Weights of a small self-supervised image encoder.
Data: trained on crops of objects in photos (Visual Genome), 61751 training examples, 63.8 epochs.
Rows from block 3 of a small self-supervised image encoder, named by matrix and row number. Rows with one number belong to one channel. Each number is 128 + 32 x the weight over its row's rms, rounded and kept within 0 to 255. All counts start at 0. Numbers have three digits each.
After each channel's rows are labels from the 100 images, of 14848, where the channel reaches its highest value: "colour at peak" is the nearest of a few named colours to the mean colour under the peak; "place" is the part of the image that holds the peak. Only what is clearly more common there than usual is listed. The data: crops of objects in photos (Visual Genome). In brackets: how many of the 100, against the usual share in percent.
# convs1: grouped (4 groups) 3x3 conv (model.blocks.3.convs.1.weight, 192x48x3x3, each kernel summed), inputs within the group 0-47
# convs2: expand pointwise conv (model.blocks.3.convs.2.weight, 384x192x1x1, transposed), outputs 0-127

convs1.77:111125220161183091135178186114105123126115104108123126142101109130132174134132106144201118041079110137150128119129080120109138121146175149148149
convs2.77:126172118108145117071119106071193096086115075144094124157061167097208142085085091158116095165184051194149117164122125144103074127139052175133109095128132092089141120117154110121133143106073128102113117163111155179111117091081128116109106152111132086085120164137145056130121131079109151155093102136165134160144148112123152126188059126142089186154169145109102083087161091128084091130103
colour at peak: white (37 vs 6.1)
place: top left (30 vs 11.1)

convs1.28:164150112096165104151115173064104123082158118088133154138139149164148145129151116097147174102129074070172144172139110126118122135221069147109138
convs2.28:119158152116121106169104089117111188111098125137113141117137128129140126083218074143097202111121129206185120133131106183124105216155171136209041126176139103123122132168137148105149138140095161177148077139136181126113147084096084177162116142112041151111171150135156117150158133175105107149138154101089073115158128115111134135089113080146125125145156098121100106142205093116144132119154
colour at peak: pink (28 vs 9.7)
place: top right (35 vs 11.1); middle right (30 vs 11.1)

convs1.114:079136115073145080072167125142116146107123109128152151109103144108111103112089100113140090076111114151141116076054080171174104142078080130079115
convs2.114:148129140109189130135125113179129102088108107161124119122109143166120081160108097136123093137151086222128117073126080076142164121099083131150152145124145183126134086147116135162181120133148143086124115115148100173140073172163069147122129121127149124081169130104087129095123120121159138147106113118117120115072064070108125115130151098124110163130141114132147137156137105120145074112132
colour at peak: black (47 vs 15.2)
place: bottom left (30 vs 11.1)

convs1.128:117133249110099116134123113169084089187174139129125106153116124106149116107070146166115104120131106164133123100115114183136169090071143144133117
convs2.128:130108199110153119132167169123127090071134138146151109191156153161126069103149151199153097090149112139112054063111094188142154139161092155043142215097145125184144112113141104082103126000136109119156128124116169149120110115098102127178086097130151149133135120109127160153104137110089166089116193092152168201104105154115105126139119109126123129111103166129073189129163167088184199134131
colour at peak: black (53 vs 15.2)
place: top left (28 vs 11.1)

convs1.90:124097112134121155098160085115129159130202205121187139102134163127114127178133113161145107146144080123096102152118172067094072153131106098180148
convs2.90:116186108128146078114143125124112125117121155092140194176130079110077180086053100148183201086106048142123125144151153163137164187083184145119105145137131117160094154138165082089117145144179134148087117145097140090129072089159163137134099104152127139119130116169112137109116100079216147146135156148102127155112107100137100087065109101106161155121155151109105125056133141153193113181077
colour at peak: pink (25 vs 9.7)
place: bottom left (29 vs 11.1)

convs1.191:114052144138138183133133153162122104070126157135076129116078147155129130125092112072169107151120144089118095159140155110150145045070142131082102
convs2.191:113176132128143115140057203128112134111146148170131125115169186139181102135065163231155062187161119119084127116160083130164178144119090124161136175062216124098119159103086084099122113150139104190133161102134087178152109120052211091121159143138134177123103118130168133134139167136162174136153104123181148122140043122143138113141109125168094145106101133126144116121123140134113174098141
colour at peak: pink (27 vs 9.7)
place: middle left (27 vs 11.1)

convs1.158:152074097129148164094145100091121130153096129123112112071068062123112132172126095066164130082074120135077168132102120163139189102106149143136145
convs2.158:113124119145076130161076151118094173093144103095151093106119123125139139133118111185185146136217114149111054164142135138169114127103098137155204126190130115079135120135172131108094108099142122202110132142112177155069147216163112139123116159127150124072108136182114049086087131138180206090147155116113129115187101120082096132130085158096093103113107106129126159105128150089091160125161
colour at peak: pink (25 vs 9.7)
place: bottom left (37 vs 11.1)

convs1.112:106113153087140104111140072106118105147087105108113111142127076131126132097055088088095111118147098129170150078066127107172116073057104097097107
convs2.112:095143124097145155159126112099145080106095125100117141142117086104119174160146117113151131126181052133140114211127095163140082119116120079175152069094103134144150118130128123140150116177107117116092136105109116132118065201162076150118196150155129174152182160102128154182109111136159119096111183085103125134060175057121154101152179145085164140117134109113137155188150130122140129098151
colour at peak: black (46 vs 15.2)
place: bottom right (49 vs 11.1)

convs1.152:134098102128136123122163131043146125119106105125087127136154073113128134107141107157116123185120117111150062142092083126102099018111117078137097
convs2.152:122121077156143137143184154154145145103159172162074099171156067143094095149151121134123111112126129096043105073167112102139109102163143073140255162162107146171137168114133082074085134114147162142149116165140109153131128132084155181146124093131097136143158135115132161149129162132118131162114200160103089108137153210074227123107135080141122094105139153114174121112121111119170134140137
colour at peak: pink (26 vs 9.7)
place: top right (40 vs 11.1)

convs1.111:104177231118131104121086122111082075159069135133175134139118149138118147098118145050123122131182125080097124089086121141165124115145135123124155
convs2.111:155125106153179124149146077135122096111091139141093114130120122097174099139127129084111091094119191128155140158100111121113097099135111140065170138140130113103177114104159131152099096084140114157132138150184116074165136170169140178119128139097159162087143161128108128087153095146121104139126089108144164131147084131062100143062064109063148133108103127157109141161117099190151092108139
colour at peak: black (36 vs 15.2)
place: top right (48 vs 11.1)

convs1.133:108130190111126180100152092129137111167061061093135127150137155202095121134133136071110143150173157105077095115074122148135130120185148130147143
convs2.133:110127127098153160192103139138124136203130088132195076109140119159104189108117130128158151098119120170145139120128165133170155161158116077211086131131151126219119158102156138124125101128141109153091109149118169183127101160113085095111118128107124130101100157139147148096109152121086115126133188129098184140104137087054149106130178130137159085136130175068071101148161114155098107173162
colour at peak: black (71 vs 15.2)
place: bottom right (31 vs 11.1)

convs1.105:104114196173073080097104131121128075158130185148136095137160125101137125082118141106106034097135097135108114129137080085132131123169146178138098
convs2.105:126060073088086118142097143138094151163196118114128137120131132127133121080154129136164138119136127061118093198204124133134122123112109129091165010146102125143107099151135138129101095149132144075126118121075150054140125149133157096153138082113121121110136145104154163050097094157163162114136144090169147043149172058131154139188092122160141137129086189203086103096131207130044168090126
colour at peak: black (83 vs 15.2)
place: top right (29 vs 11.1)

convs1.141:119083091110121097165100071130129101196078135079053098114084160112102136099125101098118157122103139128179125115132171128124095120106067094104171
convs2.141:135129167144167066160166135121127151158178127158162115136137132153166112168104122152200116147119115129130138125119145086121141082131130123147112152136113140174106103133151103147166139162139058081109151156127116138083105181152127110127159087079127119141091147137132121110149167102158172121112138128158139056140115097079099141090121160137145116168107117169152106140113139175115090079130
colour at peak: black (34 vs 15.2)
place: bottom right (31 vs 11.1)

convs1.10:086162157090154106117089140102108152116142096133138095141081139120038098106113113120163098128119101109131113147123059011143141102100129116124130
convs2.10:079063154117135118129163147136171131136141171143178149103155110052145113115155113144154108155135153147187172118076158163128123142110171198195102133142152114131149169112074082195143162139123175149148070080166094145120099168075107059107052135161116124127154162150137106065106150134148103167099117129133158084110104155107126107140123108158183111134111069162097099167119137117139105094130
colour at peak: white (51 vs 6.1)
place: bottom right (30 vs 11.1)

convs1.116:128180191167113101119145116152117141206170196081165174144129199107125106167103132161115121130167131095089125123120130156142174113109128146118179
convs2.116:105154069122111051161104075100125123144126163080136155129197095161131120182139109105130149155134164106128121186071169117112176133145138144125149022117156064121107123105108090113118133252161122132104134122198137136125126095146119194142143154168117161137106130133124108120135107161129155161117101168108106147135142110116104119061146150122135143152125105241109049127127069153094072144098
colour at peak: black (40 vs 15.2)
place: top right (43 vs 11.1)

convs1.12:085121118155166153171112095103141127142187197089118084104110170138122115112128133113161113112048163147141175115151103120143079122054100103117085
convs2.12:099136049075116107083099105153132151135128150147098137111138138072168178094145107113113143139146093215116132171136132093151100097144186137183123195170114149155126094131084136166112146168126152117152132110136118242105112117171098136129111110083119127136118113154160120107129066111089197075189095156134187124141168151134134074124175122088152076187103086123057117093135057179107138136122
colour at peak: pink (37 vs 9.7); white (26 vs 6.1)
place: top left (37 vs 11.1); middle left (27 vs 11.1)

convs1.139:158085155107152140111084132110152123141065091059086120127110203128148152105129084078131162085095111128170129112175159119139086127135131122123053
convs2.139:097095111076143104119141173145061111139134168095181101127144108121171088102121135101136136081093144182099131166168144202155077093148176159126136118118134121097088164183108125095101143139116087091101180096083144172028056083142150105153142094069037114123130120105148090128134129114097142121089107190112088099148140092147093148131101077099162142161148127125178124099077114130113083179160
colour at peak: black (45 vs 15.2)
place: bottom left (27 vs 11.1)

convs1.136:110129200161150110109119107204109078120136198108175139154100125162130105135154182177114119147190157122082109119133162145112143128146169168137167
convs2.136:170118063126159094094159141154155171103178157172157133114125148116085150077062109096164091156109134116119079127104176171081173106124130125074153177127148136077090078121056151119095069084046155146111147117096126121104148115150128161193111166124119129073106128122138092152144135146085159121129099117093132167126040112125161122133095180137093134140162136153139143123053192184151166159096
colour at peak: black (78 vs 15.2)
place: bottom left (29 vs 11.1)

convs1.129:133133112121112077119111141135073142165140083134111145118095130136142155057123085105107106115142147116176138047149159117073076117167140075173067
convs2.129:118138068088174129173136057133106038111129144126086148108120082183071151159103135157158117174152151143119073081141121195128094138097163125177128084104165157183137137162141150099167076096150137160139070102126127152204112167149149157140130096151169129102154198160103128110098118082137159151106142109148132081078141097113153060123179178161139151184107116087121092112129154205132072149113
colour at peak: black (34 vs 15.2)
place: bottom left (45 vs 11.1); top left (37 vs 11.1)

convs1.1:097138140149093159092141136156163127148133093119054159088143134138159159097136128181117172114186168121069101155204184097159136093105119154124109
convs2.1:134095160127161120116139129146105144107100125194145157125161098092145175074071041160129126156113129138189125129114088124125170126119119137089130109156141132136129108154153139165136138117164112080104140108092145120102112151120165163104146115135149133098154108110127109183143163153113122151143098132139119112141072099150128104045151086110079084184090084103119106156132136145113104089111
colour at peak: white (33 vs 6.1)
place: top centre (34 vs 11.1); top right (27 vs 11.1)

convs1.94:137112149088107084110114153147077146114081062145053114122133100162116159058144139115138128076123142117106110139114118096137097112123134175031138
convs2.94:118136118106107179117092130124130078123194097112126139138090155165123151152128124109188186147124124155136184112083129127134184128252168167130129116116123148134129135115150116107076148143190148098114159060140120122095137146169195084075167165105156158130103171102084130125129088214095105129108153150101147078190158117122155141118125134131148108152109117178112109143105118067155140108119
colour at peak: pink (30 vs 9.7)
place: centre (27 vs 11.1)

convs1.163:122113108141173129169174147110144158122101094121114127026146090122139149138100112120068099131105175043070118143115111126168147090098101131101121
convs2.163:162150126081068099164152114143063165173161138134192124086145131108141177085087103120079146190141137158106169082139069197093161091106150169154124175125129151080160113161121134128125105154117117131109149086198142141137128106121103071093042136141101148094085107055191093125102130135131086179096161165110214091084151060089128077153151169134106080135169125130114121143131157200123153107079
colour at peak: cyan (32 vs 0.9)
place: top right (40 vs 11.1); top left (35 vs 11.1)

convs1.93:143108121089129057134137108113123129176064090139118109094127118136123149041104137153121120082130130102112120171101107139146121084151158190051173
convs2.93:119142133166178094115135096142097139105151082119120117154078129137073109123153125101129130116133102121171113098143112103104152181136107160141085143159077145152122150135108127214106123101134121070137125121079165133176121070160138074110187091143143161135077118142105155117144133216161156177112157141146211061117089145128066142134120138122175158120115124149179118160109107119137133154150
colour at peak: pink (30 vs 9.7); white (28 vs 6.1)
place: top centre (29 vs 11.1)

convs1.109:162098144118147137131144096173133109132191093162125158121121091176134077161052128112105109137109147089084130067121126095133110066102115187174098
convs2.109:124098165168124111161080088154142112128067139134255112156164089104198143146085158087165161065118057164141131147171091127143114079149157154066122158147106162189102129122165160101103130114133095150111126155088129119164129157139143167104108125134178107119081071155126163134121137050173203113121112133153147133123138074083123118156119181160124147137157122157074069125105085129079106083135
colour at peak: black (68 vs 15.2)
place: bottom centre (28 vs 11.1)

convs1.170:181143107121131062114103109158139109102109149143134103191076126133116172089129125147122151114142152101038090110172132167120121181068104081103123
convs2.170:133141140099104147124164091130158169137108135131143043088111144098128131088118133062089109135130184126117094153122205095140169134114150099160133136013149170166124151150058173123098183096148117152118156180116115095076114213132126131162148139185131118158087107123039138098143096123108120202128089090081145171124132122173120145132121120106161105213105059097136109145119107110149090153129
colour at peak: white (32 vs 6.1); pink (32 vs 9.7)
place: top right (33 vs 11.1); bottom right (27 vs 11.1)

convs1.177:094150076114158147089113108064070155146137146092123165151111058174136135107134117097153154125116082129129091134141144069139122033099130120145100
convs2.177:109155126117082172122098138116134120083133123124169187123134146200179183077183130194162127116121154130080105097103131174126031144132164122117100085152090152136133122089164139064152144146082098049082155132130183068097081111081143112159103126149107252116121166182160134161180105097089118092158145125180095166097125101110131154149135097097113132160123140083128133113111125101110130099080
colour at peak: pink (25 vs 9.7)
place: bottom centre (36 vs 11.1); bottom right (31 vs 11.1)

convs1.173:114096134190139101145127126128139117134120156127137105125140066062112092059150068169126156167115132131072124072166139149115124223131108148121130
convs2.173:097121120134131126111159149122125099097139140104152122104140158125123167132113143078174125170092146142131169200088161100098139118107113060157105201127146142093091124123120187161076168113156166120132178033186089111112136103064100077170124120136157178167125114183147097153115102154125117144141117190127068105142129112177120132148156191113137134199145131084054094110133107129151089153123
colour at peak: pink (30 vs 9.7)
place: top right (37 vs 11.1)

convs1.186:173119124120135102141098156119069113107117099085114095063114047100123103086168137123114093125117117095114155152108104121115127043101169121180078
convs2.186:128180112046146184087207103112129098132100132107102137152129149147080138116089129170140137143051118112075174065106131138188155176147086132120129103142116114082149101166104096155098127143178173095174147151122068162145162164134108097177137094226189156158138169147139123132169134091092162073144157085136111101157099097118154076117217108152101090134108095155110110122113176104131098165104
colour at peak: pink (32 vs 9.7)
place: bottom left (29 vs 11.1)

convs1.107:092137167111103177108189102145120127094119158028167094149121202110116116146127123116125143107123139108109057109126077144141157103120138147094180
convs2.107:161097112118098152091167102088110167157093105147182111122105181146138147175157133128157125133122107112124081080144119127130133133113066103227093152144086150129128187130115168161140111159161121104085106037116073115126119056127127100146113121198087157141121075148119118135071124138110051148100094180115101114130163140151125133127141100086136124126090117177174187118128100084122186165089
colour at peak: black (64 vs 15.2)
place: bottom left (31 vs 11.1); top left (31 vs 11.1)