config.yaml
model: "self-supervised image encoder"
dataset: "crops of objects in photos (Visual Genome)"
crop_scale_min: 0.2
horizontal_flip: true
color_jitter: 0.6
kernel_size: 3
avg_pool_shortcut: true
projector_out: 256
projector_hidden_layers: 1
optimizer: "soap"
beta2: 0.99
precondition_frequency: 25
adamw_lr_other_params: 0.002
final_lr_fraction: 0
adamw_weight_decay_other_params: 0.05
Rows from block 5 of a small self-supervised image encoder, named by matrix and row number. Rows with one number belong to one channel. Each number is 128 + 24 x the weight over its row's rms, rounded and kept within 0 to 255. All counts start at 0. Numbers have three digits each.
After each channel's rows are labels from the 100 images, of 14848, where the channel reaches its highest value: "colour at peak" is the nearest of a few named colours to the mean colour under the peak. Only what is clearly more common there than usual is listed. The data: crops of objects in photos (Visual Genome).
# convs1: grouped (4 groups) 3x3 conv (model.blocks.5.convs.1.weight, 192x48x3x3, each kernel summed), inputs within the group 0-47
# convs2: expand pointwise conv (model.blocks.5.convs.2.weight, 384x192x1x1, transposed), outputs 0-54

convs1.129:112115161107091105119128169143119153104097096101138161106110148162158136146151131125150142152139119126146119144149202157108123093144139109162122
convs2.129:110151156216104123161127100126130171116101142130123118127161114163119156162139110140092138165101149098150118143098163112126131099130141118102127111101137156141123164
colour at peak: black

convs1.137:128191104114157124106106095122110142179157102113148157102138135097129108152072118144094124134106148144158120109123133092106126128106126108152105
convs2.137:124191158163121166168112082116110110103142133140109132114165093115135112132115101131123077134141122138176115120130112116131155129162111097158149104179150138163128161
colour at peak: white; pink

convs1.97:143097136095129111126081102140080165142116132115141126130113082115135127090096074149131131134119076148119095124101153127143125141157153134165140
convs2.97:138131091115152127112156103113092069135133150165110106140161128114159132127084125137155141143091096148130150124134120159115125120146138150130168142150137095125148097
colour at peak: black

convs1.79:132158124146096096108089123171112116138102118096100142070125137125125136119117161134116165127132144094158131127136141134195145130124124184146129
convs2.79:143129142101114089127099136136146131123203100125151118107122159120131165158139149209108157125132150122208131132114086127122142136099140147135103127114141096119058112
colour at peak: black

convs1.85:113133130134095150169116120157105095128132125149135148120131134122116119129105171105130126193100148115103130145068158163127166171122129099099128
convs2.85:112149197141105142100111083092093147153111123136163131141100130127083083109110110098175142125118159110129126106144149112136120107113121132114072096137115129145128197
colour at peak: black

convs1.19:125083162134139104116108122140131100179153113121151154109121148126152114076080131116110126120140128114124141179135101083162150132130094109115093
convs2.19:145112153080105154132157127146092141138108109153166174133141116088125146080156112136150152094158136112143080124089116140153090117136136103116116124105128158161123182
colour at peak: black

convs1.111:076148116125153091145146108148110122100128109117134134113114105140105130107094128147109115146090127119063102161136169102112114088107118126101090
convs2.111:135143115114138107110112129112128140108102148135152127177111149128132162160101102138101103091136143157126106110109098141135187094151118153122121129134126138126126098
colour at peak: black

convs1.106:070112119094113139129133126099111091131159117119141116121140187163126146131146144117163123135138136162091130073112086128122137146091128095107137
convs2.106:130092106072098162122168094141119117119110172135163135153132119149159107133142114136117106086124093173125141121150094119124132153130100153115090162142125143088066136
colour at peak: black

convs1.110:132153150109126115134150104095114121156126179121116101127124060123133132139130127104127124116138107171103122135117147112113138136103115092103209
convs2.110:129072116171137086154104134165103115119163098113162125109113168133078119121115139071126132092147100095155116113185142162141135109106133145191151105128145104099093083
colour at peak: black

convs1.143:166131141102132149113125108102144127098111124130144119128134153068149125194146093147111140119145116119109124113122122127072148106190108144151123
convs2.143:107109052135130131113121122129126101127120125117158096121086106109106084136131135114117102148128114137136094128124115097103144142146124121092139139122139107148142053
colour at peak: black

convs1.147:157122112141119127156114088147105149150144123103140155115109141113172137095111091112128137099114101124096130159085137142141121066189134119136142
convs2.147:124105130134128091132114180161102147154125131112095145139129100137138156165126099137090184151093134151141093143092119139120168135150092105153141118132100113125108113
colour at peak: pink

convs1.74:110130138127143059136105120117117128159113137106122129126152121133117110133123127149141131166159145101153105167070109085191129122118107149157125
convs2.74:155158130103096126132141078163136099160092121133106157140093106142122128142065168131134149142107158082125145130139114131144107134090155091158092135129103097148119153
colour at peak: white

convs1.66:156147106142157104127096143107106130182115125129142134177130139129099148146123113077121177127155170111126142108119129122132124169171122168117100
convs2.66:165131188167162136182170083110115104080108099134207128116143100122082148118161142136126129130098144120149132137126181158136145119120107121130131152130118160136141186
colour at peak: black

convs1.116:136125131120123123118142107131086116142123193136128162166130138155089119141142146129148138154133138165108082168113092093137116099087116144123171
convs2.116:156148160150115160166155117165162147120133140124172095149142138153144094121143126105136140111113123119147151182139141152121112100113176122133123111105095148137126147
colour at peak: black

convs1.120:116092108122153043139118094143142111116155185118140123116119111121177117165131129118106117128111117161134136127113106101141142167134096127122144
convs2.120:154125119139139134120149185102101147153107129111161119034136125171123128131096118133131128145154126147104129139154154098135064136101144128119108178092121127090113129
colour at peak: white

convs1.98:160107093117095122139142082156133111126106101130136190166096115112138101096122138124155107126132087112112128155088102097158145113135122143095138
convs2.98:140100141112148160108128157167111161123123118082133106146131136141130046146129160138144150135143093131133106175098103175112133140112121132143117116095142123117088115
colour at peak: black

convs1.140:150130204130120095092124149090078113111134123163140113120156116149131117115107144122131134108170129146134134130131098182127116149134102120088152
convs2.140:092146127136146137163093132125134084123120142112097115157135121107139123153154104164104163146105117105115097143092074139108164115167090136102092118120180095164070081
colour at peak: black

convs1.67:120122129103087138163163120148133109096160127145113119058153119117150123094171146152091142152100108145130120139121149119105119140074139115153129
convs2.67:138141185109075098127126146116122140117163082142102146154143132098100125136172102142129090147073130096143137103109151131128142090100143131110144182117170128116110171
colour at peak: white; pink

convs1.141:124111104114103133164142158110157134114084139113130092123059112117134099112169126103149124124115099120125126182169132132130138135123073123150134
convs2.141:103112074129108137142123093143138116092133091165118102166143153149115135131140149143163109127106133158139099116132123104167170102145114149119135155206139128123154125
colour at peak: black

convs1.53:173109094119026108137106109123131091148149156110131120184124120141128129143145142129121158135084124122118117124118139148133139119133125118128102
convs2.53:133128084111142145100106169108130124121114124128105133125128149126152173150147108113080148130120081118149148143187117144143184162123135146161130124119157120117103079
colour at peak: black

convs1.122:151150077130084093109115109117139124142076154135117112154092102110161113139122121122119109107134149138156123156139120084091132158123118078131162
convs2.122:142115157136101123167133150141123149163100145110108123101155107155127139146145173149097133112122103152095138092106104119151104193097143171108147136150107165136085126
colour at peak: white

convs1.132:160071172120175134119116061151116142122149086135139141113156124154130129130137127147115125153105127107121102163096146115090117090120128115132148
convs2.132:144144148152122116106140112118125132114151108142112114097128101113118160132137129089147115130125104128120120110117166088118100146137143148152144127000111154072112119
colour at peak: pink; white

convs1.94:130133116116123123172134105071093150109110116134140111141116152065131142100130106129122144116088175141147121096154182152095127123112153114119129
convs2.94:110093113116108149102159122129154136139083100133104125163120112125150177131158106112141101139131099110166135129102141120073170135091143109088115131159114090153115092
colour at peak: black

convs1.189:124096119109138143120148131122110132126125158096117157076107156117147137123117125115113121131132123153125165122081169131056137091079139170126138
convs2.189:154132074106134103127123147107062125123121100127136141119164139163113159165144141096147091107142099138138111140171116113155124138131104125109096131095112168117171120
colour at peak: black

convs1.158:150139138122126110187136129126125110112127142129101106132106146123159097129104164174115089100144087111121101104143131080146110153142150171160097
convs2.158:124164144104136159154129115145127132122096179131164235153129155108097105119085134131126134144143127110125116089081098105114120149124102118131165114107126135121117135
colour at peak: black

convs1.91:115126138125133142077133162182148114117148124122146134079119110182137116132127147122102115097151068143105148123136058116118118119138121121128129
convs2.91:153115138155149164151113101127117155088084153112113169136115124149170197140168121096117144117136115128111127128121131111121176109139121123118119190117132140138174117
colour at peak: black

convs1.75:134134129117123100169130094041120105129107144118140140112151110102149127090125103121148122190128159114129104146120172105143112123114124131107116
convs2.75:180142133165167109135092110108129157076135148143158119097142135130132136158147128110139184112120118153120118093119130138149157149128040147131126118107109123124145129
colour at peak: pink

convs1.160:132158113106126138112138163135089135109128099153139177088149131088142132117141132142123088103107094154124136071137177094109138145091127135134149
convs2.160:114093161155116139159149113123099140116101137099117135166136125089102154151111128150103162105156151153130094137133123126175148117134120126142157125151137143137147143
colour at peak: black

convs1.82:119122093113104128123135091098102114129115103116095102096099110118143120116111181106099154164098115094162147089081125102144129107096118127148137
convs2.82:146120121087109121134080092118128093094148116109097128119138090131134101112131118178142161151107111132171152142139151134124108147083090136122120136139087124114049122
colour at peak: pink

convs1.70:091152142105127096101125120122121088132139107103143120098141114094123147104167117141129173140145135159079093132087112110086091143117147104132161
convs2.70:062123096151107150119146108119138131141174158107166115124151112092144146145163129089131133118134139085182116114134114133145166158142099138132134113103113107142109126
colour at peak: black

convs1.121:126154153137153129133150105112108172193170108149120113104149106100158128109075139099113138081131135139119107116160103156109114136142106112140123
convs2.121:109109125124155120164103165138130160129141138122138152145122128114045147128152099105150134112156129105118112140124120121148115167089145126129104111168128137120138131
colour at peak: pink; white

convs1.60:121115168134133127160128165161131175108111135138104121141096137125125099180099127067135132142131135107119151102115147120088120154153109118071124
convs2.60:132133125218111122160109064126105172139134088135152135173153133151081127116107147122158137100113138105115116111146150117143102136125182138158073090126118151084104132
colour at peak: black

convs1.48:037114147142158123113122116121132132104137106136125127104126149065110112124125121156100094136172148118157118151125161126136130117103135116122168
convs2.48:128130092122123127128099147107153069117145111102108107141121128139155186106145140129132160098110086139127064103157062163142164092141123138099150121120145124147134067
colour at peak: black

convs1.99:115096133115114122107111113127105141134115133120121164133129108138130215126144127143148148151133108135134121105109111110124176128158169083110186
convs2.99:139147144167136161162139139133093106125123091105122143122131128123066120146151105123149146136126137175132124128146150140121111144077139138149123135118117121130149134
colour at peak: white

convs1.135:160152116133126186103151152126177154135121059114124122139124143081115141135152120130127132151128132086140136127105115091090133101136158160121119
convs2.135:100141142099119135092176132146142129137102121156117136150124146148167161120132092163071121125123137175159144128138093110071129132118115105140117162134161128119177135
colour at peak: black

convs1.55:129139133111138111126095152185128109141137136128123110119155128166126141137141127114128133142142045108127129166087056128140142143133101135110110
convs2.55:126088196129147136123123117114148058163124127137132152142120149125165103146162081129143108109083125154124085142156141131135167162117148132127106168130110099151141129
colour at peak: black

convs1.59:111142126130145106144119087060096135117109112129120133133139130076137127124122104142154128169121174118133110158110199101148115113094129120122127
convs2.59:135136075158182151141079181113101113115101172112123125119092139080146151152155100107154115116148092122108134125139135132129174150129142113128121124137137142108174084
colour at peak: black

convs1.96:134108151151134084118112158126084135138132164163114097129112130162103137075109153115126122091163125180127124129172137143132130145086111107104121
convs2.96:152143087132111131119131184092120173122102105161143121125115139098113142107076103093109101126158109183158153141123132115145140133141147119123098141167126133116159090
colour at peak: black

convs1.149:143170094150120119108131097149128134100111127091093117094149111112190094102111120134097144105117139084123139143132120124139129122127056127115127
convs2.149:064122146126134146133117081142084094154117119109162109141170159090124149154117122178149085121192135155132097144139148127142133154117127135138162125140146130128051161
colour at peak: black

convs1.175:165121111119137118139102134176131152064114143118141129115153127074110099110125142150131149112125093118157130098120168130133161181088116128119132
convs2.175:115168151138133117163139139133098164084135096137135133147144128118086138138125117164160119134124141171136086203126140152115122121100092109176120123179156165112118117
colour at peak: black

convs1.179:092158107119124101090126094159118085108156105068099153130131148151148119145140139179152143099125106136130135143132155157150127126167127153105121
convs2.179:110122114127148090099137133148164145173131134130090129133115135113181099128124137105120109169114142108145131173132134139131071142119099130133118154140145070164153117
colour at peak: pink

convs1.68:158144133121117121126096144073138164132149146112126143164092129122139109145133126091118108132164147077177135097102117118123121134184140112086139
convs2.68:133137090150150130110136112136138135127121117133119122145074119112148173108182151122161140114093121148099140136144153127115176151111162123104085123110115121132156108
colour at peak: black

convs1.107:164119191119100108106116138125152117101084114156132121143115141155128144127153139157130108178164155122126109098099076132133142108117142151123167
convs2.107:194095115108133117116082130125110141102189149127173135147124123101153129144118128125165109116079143107143106105111161148113086165147175109130095134175167155157106167
colour at peak: black

convs1.56:156127111077120120124144140119117107143110105115157129115154146095118142125129116178117173113114112180122111172156101131152144126112134180172111
convs2.56:102118125172137181140089136148172124143129117084099088160153156146074156116124111121144095118149132085175127148115100138134130114153174118170106124129146182143110092
colour at peak: white; pink

convs1.49:081164131117133112114108111153094115133126117145175113146125147151090132176127125111163106139130126173118110159138155171162104160108114105133099
convs2.49:165146120133085125141109120102113113129117117132166119112130125108137129128112119141116149151110059123070126099155159122134122114128132137089120155148136125126133114
colour at peak: black

convs1.162:084159165171135125124148103126109105167140116098139129129085145105123118133143099089129140103165102106115118143104123140098098081121097103142160
convs2.162:113128126130109131095152113116119109124135128145151181149167111105133123135109115117099140173143139144123107097154155081157103166095120164108132130147141134132146079
colour at peak: pink

convs1.83:130140132127148133105170115108110135130104111123133128159095102107119084172113094141139163151114075126118126144129066153124085097114124147113154
convs2.83:108130157114138092149088119122096115107121117107068128167148155080152152158113125098164112149116152135071165111143140113113164089135048117110134124107083177138128110
colour at peak: pink

convs1.125:112120096140092107146156150127148152141057155121114106125117093133146134098153138145110133120102140174091134110123161077084134121142132128152120
convs2.125:153127143184138148164103138185154172126116103126126140122105148109141135159111141147081116126129140089106136137150122130134112078080093135129125145182143122113142141
colour at peak: black

convs1.127:150076124151114089138149129138101097103131107126122116152082129131166137105134123100140090095121141162123147137124149148118119125123055093105146
convs2.127:109102120146131139149109143133091105086180097145176141170150117134100095123138122146134165109133101130148139120184101119168169149124147134141119095135133108157075104
colour at peak: black

convs1.161:178140117146155140087150151139109114120135120153135137128103154109192119104175128114101103146133148125137132152139133106154137146104077106145175
convs2.161:172126111144125165140099104077103090132116139143180130128149101151165117152151100106149129173169127138128087106155121149130108094109104126109182102157140169165128113
colour at peak: black

convs1.152:125065099208145125162106130141119135145113110124137119114124112114125146145154113107132178160141181116132115148115095131136146118146158127134116
convs2.152:169167144139123139113100118087116100136147179104104126166126104126119160139140139109088104146112153094095130128144131140135117129110146138080114128152127183125140113
colour at peak: white; pink

convs1.174:133134084098125085111093129162107124106090164115148160131067120101107101088116101126101140123133143132148093131139115133092123124083132130113124
convs2.174:137137133120118131087111106149136127151140104123149131116128131134148100137151099112144121082091118085133099177082099144146119089117108126118142116130093107165150099
colour at peak: black

convs1.156:122125095116096099137101116130117111140164118103132109108134151108168129142079150154135161146129116114063115125109098125107114130172180096125114
convs2.156:125095140133155130121145135148118146165131120132134114114126131127153208133131123154047127126112133108139122084098121096147107118106098116171100157132112148130153101
colour at peak: pink

convs1.128:063100079124159136142126121168104158138091136116163136122142127134162117106097116143100116136114167132126108153101116112087151130127089141130099
convs2.128:115102083146129131110161148099147129144130115140116155169107141117152114160154110113116079139148128168151128128140090165120167124133137139192108146122124133117091119
colour at peak: black